config.yaml
model: "image classifier"
dataset: "stained colorectal tissue patches (NCT-CRC-HE-100K)"
train_examples: 90422
image_size: 48
crop_scale_min: 1
horizontal_flip: true
translate: 0.12
rotation_deg: 10
targets: ["tissue"]
num_classes: 9
arch: "resnet"
norm: "batchnorm"
hidden_act: "elu"
padding_mode: "reflect"
depths: [3, 6, 6]
kernel_size: 3
stem: "deep"
avg_pool_shortcut: true
widths: [64, 112, 192]
loss: "cross_entropy"
init: "kaiming_normal"
residual_init: "none"
optimizer: "soap"
beta2: 0.999
learning_rate: 0.0036
beta1: 0.95
shampoo_beta: 0.95
eps: 1e-08
precondition_frequency: 25
max_precond_dim: 512
merge_dims: true
one_sided: false
adamw_lr_other_params: 0.0015
max_grad_norm: 1.0
max_steps: 7900
batch_size: 128
epochs: 11.2
lr_schedule: "step"
warmup_steps: 790
weight_decay: 0.1
adamw_weight_decay_other_params: 0
Rows from block 12 of a small image classifier, named by matrix and row number. Rows with one number belong to one channel. Each number is 500 + 40 x the weight over its row's rms, rounded and kept within 0 to 999. All counts start at 0. Numbers have three digits each.
Before each channel's rows are labels from the 100 images, of 14976, where the channel reaches its highest value: "place" is the part of the image that holds the peak. Only what is clearly more common there than usual is listed. The data: stained colorectal tissue patches (NCT-CRC-HE-100K).
# convs0: first 3x3 conv (model.blocks.12.convs.0.weight, 192x192x3x3, each kernel summed), inputs 48-95
# convs1: second 3x3 conv (model.blocks.12.convs.1.weight, 192x192x3x3, transposed, each kernel summed), outputs 48-95

place: top centre
convs0.166:522473451584470546533563536484494470492541483503504578530538517587517450551517453509561524524476480487480520487532520447494525621483478458499487
convs1.166:443489538558547544514503416442472492492551474500518455477515449537474495506455495472431528450536499459486592473463478545505528466512449514522497

place: top centre
convs0.172:502498453461529571523516516490538478540453518526531488533437535556500519528521611489523504449524551480496475484600497537429478511476452533468453
convs1.172:519514491504425494509546542475520483551477495514489535526519524467521538544477516530525486495456524436569532499469510622487438426547424489506507

place: top left
convs0.157:510524442522524463487463518488457400470487469547465493569468468500475503514487508519489501512470528472510541497554482503514507522481546521456469
convs1.157:503511530471429550534501445549588558515487519482496506469394444511604481535553530464472481463460511533467477476530478526524485463539487555544461

place: centre
convs0.62:450455479481482518507467549532486394436475449549486449490462499519474513427498654507518509520512577488469525507481479388486432570503501479460453
convs1.62:533619500514528521549547498484539503411546520510507486485423502517535486509542567533527522448509481503468508476565495624474543526545462575520489

place: middle left
convs0.25:524451491578523480504508456564456500534586495441435484542500481583512502458496531496501495537502451475516467511469558567443575437486481554518525
convs1.25:515527481486498494536477477460539541482507493538415480443479497524618465449455502520500536458463504496435517558516480531515436511554525382555452

place: top left
convs0.191:498571503451435508503522468525493454464556482501489570499508485487520447441517431463447511436549490484474433472561538553506465475548531512430506
convs1.191:499498433508530511490521475526607483514537514535501569487555475422506506558495600537566511498556575500510519429453513471528576557462508497501469

place: top right
convs0.15:512500557453441528473487481575479500472520513484463548489540477442505451478491476390508448474545531488512485517515474517544524534466501539533481
convs1.15:587471498469528533474490577488491531565479463438518487474539555511473538464495466491457505520413485561526461452500529432485480540525524439507481

place: top centre
convs0.146:515555548585437507492541526469539501420515470418443405502532486539489486582424439550451588448561515533475494501507538450508447508450488533465457
convs1.146:455527530553487501517469553461536441508508527482511432568539499461464507582462473494478478514555557503470502511561503432495666515461528617477470

place: top right
convs0.36:574511470565426567502474520534504501474478474551479488503513520508454540478493456529465582450468486459386457522453525406475574495474536581483558
convs1.36:495478519544543530519521574483462481566576554521557474518454515523524487521490465521478482522493533529510471472586485407522545544491542595463542

place: top right
convs0.29:479502542593450535467439493505511504485512555492605443441494506451461454528486499568571551524555544510430497481489534484574576565539526484545516
convs1.29:518471522499486556490534516453547493468512568528512431529474489467477564535581462543527541510519546565506530468541491556449472566476562552472466

place: top left
convs0.11:530557539445504532596492518448507474456484535473472554479399482467543496466474494535407525542430457508509549533579481411538485497462438485492552
convs1.11:518478496511527533495572516562514511520570518516529524508501483561466503530484565535489475466541573549496559518499481584544573600499543472614524

place: top right
convs0.119:454513524467579463503492490521502438493499565460446549534473491525446474538492677522472480480512534560512475467539463517522488440471571516535442
convs1.119:568534483525535410448484492542400523435499457487557569490458488515478483533476539534535406523529491476511543484507462448458514523497517543512514

place: top right; top left
convs0.18:506542548498506499503506448440502518459443458456516529451500496494497569570497405520538515428517544509502462529488490581461484477536466458531528
convs1.18:493519459521478499510491472505567488499509504481463492544502510529470564534476560520506392506558519441520488459455508533525522508485482495426475

place: centre
convs0.1:428476473521465498481478494504437544464566500488509540563457441508531511472529548478535480533506550387501521537497481461468469450517501539541501
convs1.1:567542479522497421495500497559454501450498476514553519505495430532551455539529508539496539466524469434492423471565517607541535452484454506506521

place: top centre
convs0.130:436501495482529472517520525525461521491468479392473467523462427557544472533455602459525542505541538489498463475571488511462439435477402483503454
convs1.130:544534506524545521534597524437549507478525477449494493466520449550424471463544583543432538506521512441501560492458500593562479503529571490470461

place: top right; top left
convs0.43:533527506502453511418454455477526586584418537492576431472491459504508517458497527540497445530495464467452492497510514541543569438503524548531524
convs1.43:520414466558513481447497547496532526568507588427490567576572503494449515502523508518487492547483483557467483466531490442492478442500535510522542

place: top right
convs0.190:494573490550543443533501536526443499515413542462529592463470568561405491468524493493536533465541509467493458518513488561533514500526492519498488
convs1.190:482495480505517470483462533549504534470517441516447546560534524513524546555510452567540444523559532467472533491433520500474487521507506435422466

place: top right; top left
convs0.162:489559516435497536517534428509538559550504499506530571437505511442555489491489511490465454529472508514470513423449499547475545527566533593473483
convs1.162:461470548568518497475503484470571474488538497498487518431485503455488547474408477547476361471459490492456559418488501487507547447482534491478487

place: top right
convs0.61:538482447520461526515540443462508432536464506539472489586474515464543522504493415565528521461509535483480457536450529469489556474527474534476530
convs1.61:454481577470552519483481496558442511511510495514560524570572491465541509502481451501594473458538532530485560518516504508541484542479489526489521

place: top centre
convs0.108:473505510491531494511515533428437444523499532481518509513495495492479530501546497535653497512493530490539435471524464434470478452448451472490496
convs1.108:452583502520469516494585536548452482562576455515519531541534577465537555538605512510481493504493501534493467462515495565529510586534435474495452

place: centre
convs0.23:529462460526466441449563505440472493547469475504509522500553488477456464519594425517525497485468461524436523536472480494500469419479512463503510
convs1.23:453536478528491470471549501562561474505549520494342383540501433495501519507477381482445468502526477512543497547467480500490472463501507548443433

place: top left; top right
convs0.95:516463520495490505494498457460542554563555499493493512475540531536472473535486485447547569479448526445442473473471545456565548555518488529452568
convs1.95:431439498518482496474547460546440561438529516531484485554494554511470554508564532476480460484416505529491582480579506530506482568541472490470489

place: top right
convs0.51:493531455459462509502450482481520494485475451475414535496513479484522553453477477537472471656544508520474509498542518570489548433493478523493552
convs1.51:569468486497519502463498554591539529546510517509545514519507494433542574521510497561531467463473537525485525482474507521590528539492534526459480

place: top left; top right
convs0.177:484516500525442504515461572491492537440538566488514477524490505508511529462491499571519523538583487484465441497531532513470475410499542509493521
convs1.177:507462435509512492495475515510541464511497505451501541536529556446520509561507516489539479537505496529484519438506519465491497472448519606481513

place: top left
convs0.86:477523481477413534481529543552500523482489471461443498525495474468500492526399502441552559515526568450505454523491504544569447497529463494519524
convs1.86:451460509470491533491450517444459509501490495522527470543554562576485487540575463519502444403556561519472450535466525550460532461434469496450479

place: top centre
convs0.16:548486510425517519504423480542528512518498506524424511545490513517475563637508554546489510405553550533428531523515444456519550469448526485490465
convs1.16:554471509541468515516563479558483509498526547536538528460518499464517501454544479470516444525476474519483510495538474380579465499532473590496501

place: top centre
convs0.46:520493503545586512488490445533548457462466496607515499505451503557496523468534706446448522471505537449532574467516519424474408482495512519528475
convs1.46:510548442441457475499502513486462480408593484533438559468509510457487409530473593475484554473506481465451501496583498463484521543479516484474493

place: middle right
convs0.144:511494432517509480489467483515502511457487524491435430453473484438501556443471573483470462558499458441462558485521526541489563478477515442465422
convs1.144:550488446544542578563541444479526538505468562541552501455497524488553492461520612443574481546462533515526483460489499509519457495501524515579508

place: bottom centre
convs0.32:438448536436494458422478487626477486586569431470537495482471474479533455517506476574571497469528472467510524507500494565481465540520566492480499
convs1.32:499532489550486499484466462503470540461459458499453530412452512494543460404482546517507529470488487546523495479476494483488467508547430467464460

place: top right
convs0.47:497491416614464538520501537506456488493492498562540446572506430440474460564485443446553584506538515540479429559476488505494485435543463506562569
convs1.47:477460523462554523463453543526482496539522496473544508536553554555495556537560531515466457479530519461502492443499525569516542496461484558442531

place: centre
convs0.63:458489453471485532505425500473514469510527517493564539448514503568542476453482536533539513499540531491494495497560470456489538550461503532518476
convs1.63:481499529489483498502525557487516488498495530503452474532558493505488588551526491598419461578525500461509532488452494545470490436546476476460507

place: top left
convs0.54:570535552523415500525542473381551474545487447496459455548496484506510538575505536491471501433507473549528570485561505508534563431517395526479571
convs1.54:539463446545478587468513434562536515533507520569476521545460488476577471487519458555602539460477510440477507484453517475568541591484530424515527

place: top right
convs0.83:453489475473487533494477491499542562453452526464455531488472562485573529551493531525521553500489551506465499569525541545535471390529483530500515
convs1.83:511544479518500454460519506461528536540509510501576537471547529419480480524571505521492489420479508483523526449477497497550472596465493489406433

place: top right; top left
convs0.175:498532487539433456488509481489458521505450465514496457453485505432486435428447577470459536549480512482484472475545559600569538468538515602536517
convs1.175:515427495501530527489533496525594468553575538495532566587531529531478513530579494589570455513568495502457501500489542527545478557477534510501514

place: top right; top left
convs0.99:500487533510452539494523536537434545477535519452469477514470464453478471457433565503542578548516542455489551509502512565526442421556484489502520
convs1.99:516432450521525478538445556564526467534482534515511534500549564547505508534589475519520482471543483528500474477463561527513498526483522550424442

place: centre
convs0.156:539483376482551517522495510430539508462533526504466542460478434483585491564400408561555512556567480527516518541411505514468531471523525508540438
convs1.156:498443521446554548490411493550510524506385464501471439498519542502499460370538481455498531476535497488470547563502517425495540456490500458470462

place: middle right
convs0.22:540514477490552513464528533585534485479515459486524430561532484501535500498530479507454499476470465438487467469507454424504469621518513500516505
convs1.22:391488472433582561560490483491487505494513525539458469472522527472494504529456523517493520495515508449542548519491506503517536485432416467484479

place: top left; top right
convs0.52:509546538472501481507501469466458548505572488566430488523432523544509454553496497519451559506517521494514455512498492489493508521468508579555475
convs1.52:436504518523523506481486483531544525492529461485590590508482458455540498455501476530505493461487510546398523511559518527532506503450444607550488

place: bottom centre
convs0.10:478502537527487470580479508466473452519531518482483510552513460505473455526523437509534550591551476506541516527586440509427443522441455496529489
convs1.10:487495506505514533524567503514573484488465476474429463513433490480571581525523457497459555493557529480530495497455506579483457579497492506485461

place: middle left
convs0.84:552408517512548472480506473477483488477507532553501487477523510437405480510512437467531422467437529536425497515489481471534531507501437489511496
convs1.84:579481426536510488493536427528553550434494534527525470520456488498516452439493504433553528576499474576458494520489496490479532504466479512472535

place: bottom left
convs0.77:413423486509406589434485449431471477526497519546535513507503535520511478490518650477492469463507516509461473475501514433492523508492454483405509
convs1.77:529537443484503386515514471463458489458485520587472482487494495536385496447463488470523464491419505504480520508522481569425518523536514509485519

place: top left
convs0.90:535605556470478486536439503439522483435535459473453484552509479454579430480443437373484519618528522502462535501519525545503515491522460532514519
convs1.90:503502440459503482515535564495552476516461489560583504522460455578507440500545495496514560441538513515519524512545524601518523542483532459488493

place: middle right
convs0.68:501464474483535562478533515533469599499501512486466497512532443511554460577524460603523524541476460483485485520508469481472437531526514523519517
convs1.68:473464487501506492541463541571537463547536520446547477526538550556470511554480446474544457463470521500486506484495486542453652348480493548487495

place: top right
convs0.45:476494509527606500545474497448453493474490462523481519515460437477529509487515585533550502573530484452487500441535496497469529487494522549491538
convs1.45:566547517496537446517520486444494532485543495514461489463508418516520445418495516476436476418462513425523466487489459571490461481486486441526452

place: top right
convs0.167:442521490435489453469525490553490529499436451483481419534440542476466532478442548418512546492553494476549496560473465562492385425542507491483487
convs1.167:506461437469470486500444601547499472576476557512520517531566542495488478479578489516543435445437501442502489525500479679497436424478482521478441

place: top right
convs0.8:548436476463474552460508483479473476498523550575505466489567485529483597563533633461460487482428460486470516497521538527458408470505521479479498
convs1.8:481540441537453578483488485466543540499467434554516532477485480481533437491455507412480426540483508498480507461455536407419490480567471482611499

place: top left
convs0.26:449528550574449502527553478485513520517455427439545426577478454492509524482509538512489515524496466469494493522597482475500533484595433577538577
convs1.26:516460440531530502489438408515542485496543533524470569513537471470448452526509491567505506472549550524486554492458552556579535550462501465489561

place: top right; top left
convs0.100:457466440525476573503530530585494484509428493523489436488402539417443452452513486492566482472478513474478474504501492529545573523518487489481527
convs1.100:509448538498513450427484521533504529513476559484552542519514507545520497498563467546503492505474513492429483432488531558512477509506548526487529

place: top left
convs0.105:474482521465475468507492488499560431476498494540458474501473544473474486473452441490474452583513520488517426541520558474464423487539439521449511
convs1.105:515534514439493489447466573537550520529484473512543502501584551479496513547522484539503530448537500531481510540513518551532474506490532519446475

place: top right
convs0.165:531491541465482467434474522549467564532428451469495486543549489459487429465514466522492484475535484474477471479527484536556450492475485533508523
convs1.165:563408495555492455464516485448555446551540525544562486529500511527487495522528474464424552558434475540515408524477519526523543477524474538433528

place: top left
convs0.76:472529496530439482495556502486552534427507524438520430462500500527477558451487490552510501558522532483470397519458472451523502482444496526548565
convs1.76:531506499510518484416456548546468519518447548506520512563527499531495467562523534519518462551601502524503539472575528505559530493530507601507541