Weights of a small image classifier: batches of 128, 90422 training examples.
Rows from block 9 of a small image classifier, named by matrix and row number. Rows with one number belong to one channel. Each number is 128 + 32 x the weight over its row's rms, rounded and kept within 0 to 255. All counts start at 0. Numbers have three digits each. After the name is the row's rms in percent of the matrix's.
After each channel's rows are labels from the 100 images, of 14976, where the channel reaches its highest value: "strongest on" is what is common among them; "patch colour" is the nearest of a few named colours to the mean colour under the peak. Only what is clearly more common there than usual is listed. The data: stained colorectal tissue patches (NCT-CRC-HE-100K).
# convs0: first 3x3 conv, stride 2 (model.blocks.9.convs.0.weight, 192x112x3x3, each kernel summed), inputs 0-111
# convs1: second 3x3 conv (model.blocks.9.convs.1.weight, 192x192x3x3, transposed, each kernel summed), outputs 0-191

convs0.122 106:151099142050070180131110161102200154143093100107146150141193120132118149151107136146123123117131151130139158156053099183100106143107102137138151126106163143103170124135176165151087087139102154130119105101155129045215134104128135155161082097115157111151125074134039079121089123156102162122077134109176151133125088109125180157109111140102
convs1.122 103:184116113123146099140127147177137079118119157112148183181112118137090115145156172066135092062097152135082159119117131144096142171104127164183113141163192150104150144117131147194140151147191102140130122127156147156146139122043105169097112110119112170141150118096103159150198118133140155118136109142082109075123139126128109163077116168165172104133135092170125078087124105096156091079146040137118175144106137094108116151080115119162177093146046155122143153134071178133102104205100087099072107110138106125070112133133189157123190183152109142123126096086136161164182176163144116129
strongest on: tissue: adipose tissue
patch colour: white

convs0.139 102:087031124069141112192102148156143148127171112125115134124109082131113120142102130112147144151174091165171161174154083106090162143123137167118102156081118141228138172149204112151138154130169124167135126112140138145122149141140174125113116111185116135110120188100080085124190108115130124171088109210091079105135088107156160143124117146106
convs1.139 098:107116149081149156118096105098113135107102167013157111100109135086074087147099069136116136129089065151127122126109113134123102172135179118151096092192144130104143109165166102170115147174097111084096159119144139180121082114148102154107110077167148075202148101120097137105209119188131119092204127106120055072086119131102140171110113142128171118089175119093145113092149121123193159137121116149148118130112130108115158084097134093052157146154099115103151114136162096119169111134105121024109104147133134148088172098108151162143159172151131169157134106126107181144103080116140110089
strongest on: tissue: normal colon mucosa
patch colour: pink

convs0.118 105:094119146114160131160128119128114083107082144181138117132198114162138128153119150130134091152109105117161105086150182173087121110115104118139138182145139125110104111107058139035108119148153116126099107180083141156106158136122133101120163096148148121110088150162227168188166148201142160140126162064103167161169142171126110107207144146097
convs1.118 108:136182048131109145121119103131165076110086114131141071098129112147148124142167130155150175159156118133147104114102162119116177085169117175179118109138107142179152075150102115095156105135158198107119147182065120114104168128174109179151152219117072151152116142162134088131143145138135138109118101169120110216091089110108171148161187094096062206126109135112131200130135134125117140126218164175123151130125097159158097148095134098138125129154051164175104148119101122121128126094170093102140053137152129073137138140161105116148147072154164087096144091129124127104141114103140097190
strongest on: tissue: adipose tissue
patch colour: white

convs0.147 098:185104138132161085156102089208117134119116119071136129099155107125163152153142150167129094122094113114143158034178134150128166130147131136123035175095154170132185121109147073184108114134106156122147094122143098166160114122127137115137118157156105093138116190126187120178107127175112093124132188105089168136165114106090123153214106097130
convs1.147 105:136223124092120125124170144118132127082117193131146088120098165084165075156142117163132156085153130098137145082133166081065122084160171171146157128098165105167159091155134120107153091136128212112146123131126031153181116102217109171139118196185107096140120147123127091129119139159151143090128079130157118178148139130100150134096105140175090135150116125159135162099152058130169122120177126145127134105105148110159147123113138110117117084108123227192107152130146109088116048057072091122135142144082098134148152133131148110139145114103104146097166118085109144118069089124136141177
strongest on: tissue: adipose tissue
patch colour: white

convs0.75 090:072158229108109174105126096165067128168107125121114157145112157140103155091080118194143149109098137068143183171133138097175160146107141077156174153141137149152119124162134167158082090121129079148156098087132134196160116109213117134103110129079126151122065113130091126121117157116072132128107082150146175126129169177124141129123170144149
convs1.75 090:072163160118099125122132167117162106102165101058153100134138091149153134136185129136080114116160115138137153134165154128163133098095121139096178142124116144177161166119165121134208056104142132129110107131103122069120047150110117106116139101105186079079069088132098164172077138123090123141179154125135087162123145138156091127218127111164125137109165074140188138135071173132136081175103130126150130069121121161121153194121161155133122039081168121164135110160093096164081079115196082173125111115148158167125117117150134149191123110114117174152098172131159111181114123096148148106
strongest on: tissue: lymphocytes
patch colour: brown

convs0.89 090:140064109118106105115094135091100108112132134072096141118155104176115137159125112186083130096156141140159205165127134118115130117120098123163093187119190145059177135117148155153089155122135202163124181076166069134129088158182128107127141153093144110201102115108161133123113185159114084084189113134107149111204132146175119130134125160113
convs1.89 093:141150113137091139161100159115133133118129124140077133133136102134142159092128137146109141112190110099100166119152196123154184197091157137066133169157206153104100139160148134152179124173114143141215122091127105153160083123170089124091126126082083119146107075142211108130135132127125156168083106120090103171108143073115172112114087107120167145136161128139136120140144178152160152090172104087113193127111059162145158141208163180146096133181082117153092097137140133106132111153077133145170095150148139217147109114124152103138092121159128099167107134092095099162103067173055161086
strongest on: tissue: lymphocytes
patch colour: grey

convs0.187 105:159198115157188108122166134125126087130092148070128103119132089126107117152159060152084110183128152169118103139113133117115191118178185211136114121136100120152126111104103108255110076114123137094088085059140108125131140165152159112093149107118103105149169134150155094156134189143123105112153100100105160131101103137125158155102104168156
convs1.187 108:130129135176162183115133167065107110137150173129072093100208108107142159147059129138138142155159148093135131095142129113127112151050126157148157124127131093102146108072156119188077212104110106116200162127103080167108103206101175125132107112136151119189100109123148122174091130129160105091126137067154071127152154148136140149126174049174139129135117188148108150119106118121064165099132072146133183105099189176124136092136159115115170131083134108134137068058119118062126084116132126065119114162123132107109133125104128137082116072139101124104105185150130161146124096157086112112
strongest on: tissue: tumour epithelium; tissue: normal colon mucosa
patch colour: grey

convs0.35 099:109095106153130080176111151147141137104134141137114162165120124127124071116249133163149151197088114098196139125098153087142120081118119140136105144159143126146170102167157111116114149101115097175157132180115168117105143086132133111128043069138117115097116086118104136079190132137145168182056104157066151145137085150130128135128139175164
convs1.35 095:166098127126172122171117149127089081153138138107145139152122178098114093166130143175137171101138138121125149127103161165142126124167171105124107120075127088142120134137126106175207135078165143114118103107170111139174077174106096114166166143153161103149142140089153116193122109106119120117184213044187098117101124191110155130124137111080168146130103122089117149089175160146069099139179153175141128140126102136131158116093100076147148175156135122118124159144138240149107171136095088066117108140118109133136114133099148128210149157176210115067146105100094163094073140100161078127
strongest on: tissue: normal colon mucosa
patch colour: brown

convs0.103 110:071109088152084170110127128207125117047139106124141112116191171145144133148131149156114077129116110052146085067179115125123178084174108151098075126150117077117131125139131102084141095140153113103099115144150112170097114117133063130144115125174143072129076157109121084109128116185158154128097207098134135118134128176072139137187154114130
convs1.103 097:131147143148092168111142136110132174112112136079114080132130126114171110112081172153193159096141159116099065128143161110051123104145138180079104105114127080224057109110222132129084098138193185131089119169133113095146117133209135118120125096151077105166161125143131169174099138146098147141141105136179095116158129117117145116102118158134045123127121113118128132137095115098153119077200135113172123095120204133161106185106113091113198088171138176150125133123128119149087175132109056158160130168119120157119205128184107129105144100119121131151129170114113153125090103101172130145
strongest on: tissue: adipose tissue
patch colour: white

convs0.19 096:121106146150062125224125105138155145098178121094115166149125150131097134113072088144106157129111117167075115125090135111102072121151142115130143076090094118093148171143138098149128082162157123067131159120091121197113112094148094104186130062220086097119142166120082116088135115139113086197131117182136131154129080143120135092133176115148
convs1.19 097:165117154099107170110171110136132143136124147135177133117094085115099085145135084127155154187126104194153148116101078130124109167097164122139113113110105099171206117092139162105114105043127106083064158134145154163093082134122121162158072092147184138140188101146103172114149129128125091141188162131219085136145126098141201160049134142076162133158144111101202134145134149106091108124134135149123091070136143102145129128146127113109109168151137132133166167114127083179144095133128098101107121190085125137115107144110102226088191193160112142158181132093129134132111099189152142147
strongest on: tissue: smooth muscle
patch colour: pink

convs0.119 100:118217170148130091086151134135131107126113120089109141157141113141087097116185161121104116146155105123175150137121133142154156117094124176104120049070090102109084105122058144130140170110158190149134112066149106166127108190043139144088111134119117125148155096120204107085138130132148088129197157179120092115077082110087144104120143107129
convs1.119 102:150144091191118096143132107143100202124142125112091150108045150146141168136031170140147087114166173030176117124138115117156146126084142124140094094113124126120121144114133172107206153128131113082196132126117116096146134139161162121188142161116115149117140118143194122076107153167122111119175142141065102175099181124137103124143172139190154175150118076152083109165142140109079154137100115130110149137139105151154146067160144188183153126060167162090114047130114078187137117118112193119125193116162157130155157142142150100188131118103112148139160135137102146140144090155138132155
strongest on: tissue: tumour epithelium
patch colour: grey

convs0.51 107:152144102155124138154182090131068113109128150064155162122139137149176145081138119193082176090153119162166162151179144084138109142069083092123113165136094162093150190139119140132125122102108105130105164236156166137158120111177088125109099085187159139121112109152148175155094112137151128056152117124145101136154157156090159087081151156135
convs1.51 104:195107060125159141133142155131139168156134122139126180126166148125204176104138118152067094101206122101158139128138192106152103119104089128150134106085097163186119138073110122144169095118152147122097099141111151054122133139148183129094147133108139120102187110150167149104101166069134129164116129141132128148136123115083116110165099139081157066128140190134127170085152179104080144143154161122158169108152148132099152164116114148109133194103120098062159121130078203097172142175165083146167064103155112128094145088127126145166096136188125095086119124146089042162117158130199110156
strongest on: tissue: smooth muscle
patch colour: pink

convs0.85 098:153139128116147172064106107101126098113119175139133155117129134085062135095116083103133149097103110152149149085121042135089071147114078118109142090144115114116109123123096164111141163133140101110192147188142136115115119085171142149173166166082067171144107082151053121061115087138139130069192165167121131142159151128134109102169163161185
convs1.85 097:133131094136075172115138103140128046146125113148107131152139116103161150125175070104197100090092142095080155111129056184149144092100141102101121074172117120163135155136044107137110127120116162147144118114082101143086185113078132111089196150077129145141123130144207175138152105107082136176102192126127185116156138112162092109094166060102093096147128197106141153124092185164104098079106125123125147108148108167156159180125155102132057097134120108138151124224118134165066150147166144186108164123188088133103106134165134120155134130157143136125107087117155118143142141096152100106
strongest on: tissue: lymphocytes
patch colour: grey

convs0.92 102:217093190195120146143111134103116108145092176218076087116145145143098112123139074138132111137102128148153154135135145096173156114102133150165141099104126130132072135118125110169102057066160136138146131102127121143113102119146111124073116084085101145189182128145070092163101099130104070086154086095071112111101104151143117115200117143134
convs1.92 108:097106091089144099153194140140165108153144159092153172157152130128106140165122136131108140162195084170114119131114142143127133109141135137176119223085157146058155136127123170169112143178137137142195134126152097159157134189075112163133170165111154098105148158161165166088112121143128145121118171098100077164130075137120121151152130092112146151112142114118137125115111187161145129150057114109119158212199077139128034134141066136146172070126082107169164123097204085125167105129160191096079187175116172105119179126131122150160105117142053134126120129139146135171124123111117122137
strongest on: tissue: adipose tissue
patch colour: white

convs0.58 084:180097121124107133167089109168143105134055117142146182115165070147082139138088098209146103169076129086129135152079126152121197160101103160133125132101142124129111116112130193091094168141084125090132160107114073064139175172113141082166096145095112132159127120086149131106090155138135195174166122196138156132140151110135151126063110155120
convs1.58 090:114058141110090129116175121139084157139154104106143080094183108165174140111099204132157141127133141036103128133165099150181168135141127130157142150128136091142145156129045097163126160076073097138120098094080075151117092090049153112162124141096168117124229140130165134105130130119074164110112089094149105149137111141172079165178090112171175120177097116100189089161134116132148158134086108154082160138172203126145120148147136081112108148145142134096136093109076110139126094146139127112116076149141103155108115129139170125130097067098114162162126135197146087139138090179166167110
strongest on: tissue: lymphocytes
patch colour: grey

convs0.151 112:098117071146104214106094128132116099125113107142065113071131027171128194103088157148141103113140174159161144111159049155161095103176112110157109123100174103136179120160143160135134139108141152147105154136110108114193092142128152162122112124099096074133165154115160155132085150117120094123201141189129162119164124166138105126104074126107
convs1.151 094:166135121170185113144169139094138108109083091135092106151145154143186126130172147126101117059122078097192109125157133109141128104106180092114140159149105119114117115126078092123138174145089138166152145081118094100112128115121158099151094093126104099127056166156198121124216154082167169165045119155098105158152171097097093144136093144153154142173146161092177131160087136129128167105102148127136100099112104197124147096169140165129071116148182120103112158162117147143126074142093102148158157109207134135156180129100146057103125069145110106177124164070083111118115128162053127082
strongest on: tissue: lymphocytes
patch colour: grey

convs0.25 093:122109145153179119099128088108112114086161153072116127092152176145160106097121063213131097118143110085128129127172155155062115143098099123191077132123098160091073112113131184118094142111135130108048138207153135145132062119101151146142128110121109092163124141132076151137108100143126153113177141114145071072155130108149143034124111131098
convs1.25 095:122112146136042110164078175136113134170103122157127099109110206114209180113135169132131140146196119111119170144115152106153129125212182109120111169118172119127125092115055138161098076155135146096154101135084111128076151107136106158110105104053128118167162135149163176116155087109137203179100096132122073119110151150113055107147120083090165094140135148133155139112111134119103092116122149188166106174147128102156118157098078063125119092160079128135122094154143165134098121129083174104075081154116094090082164104177132105127114068111138130129149100113139037095146103157138133110
strongest on: tissue: lymphocytes
patch colour: grey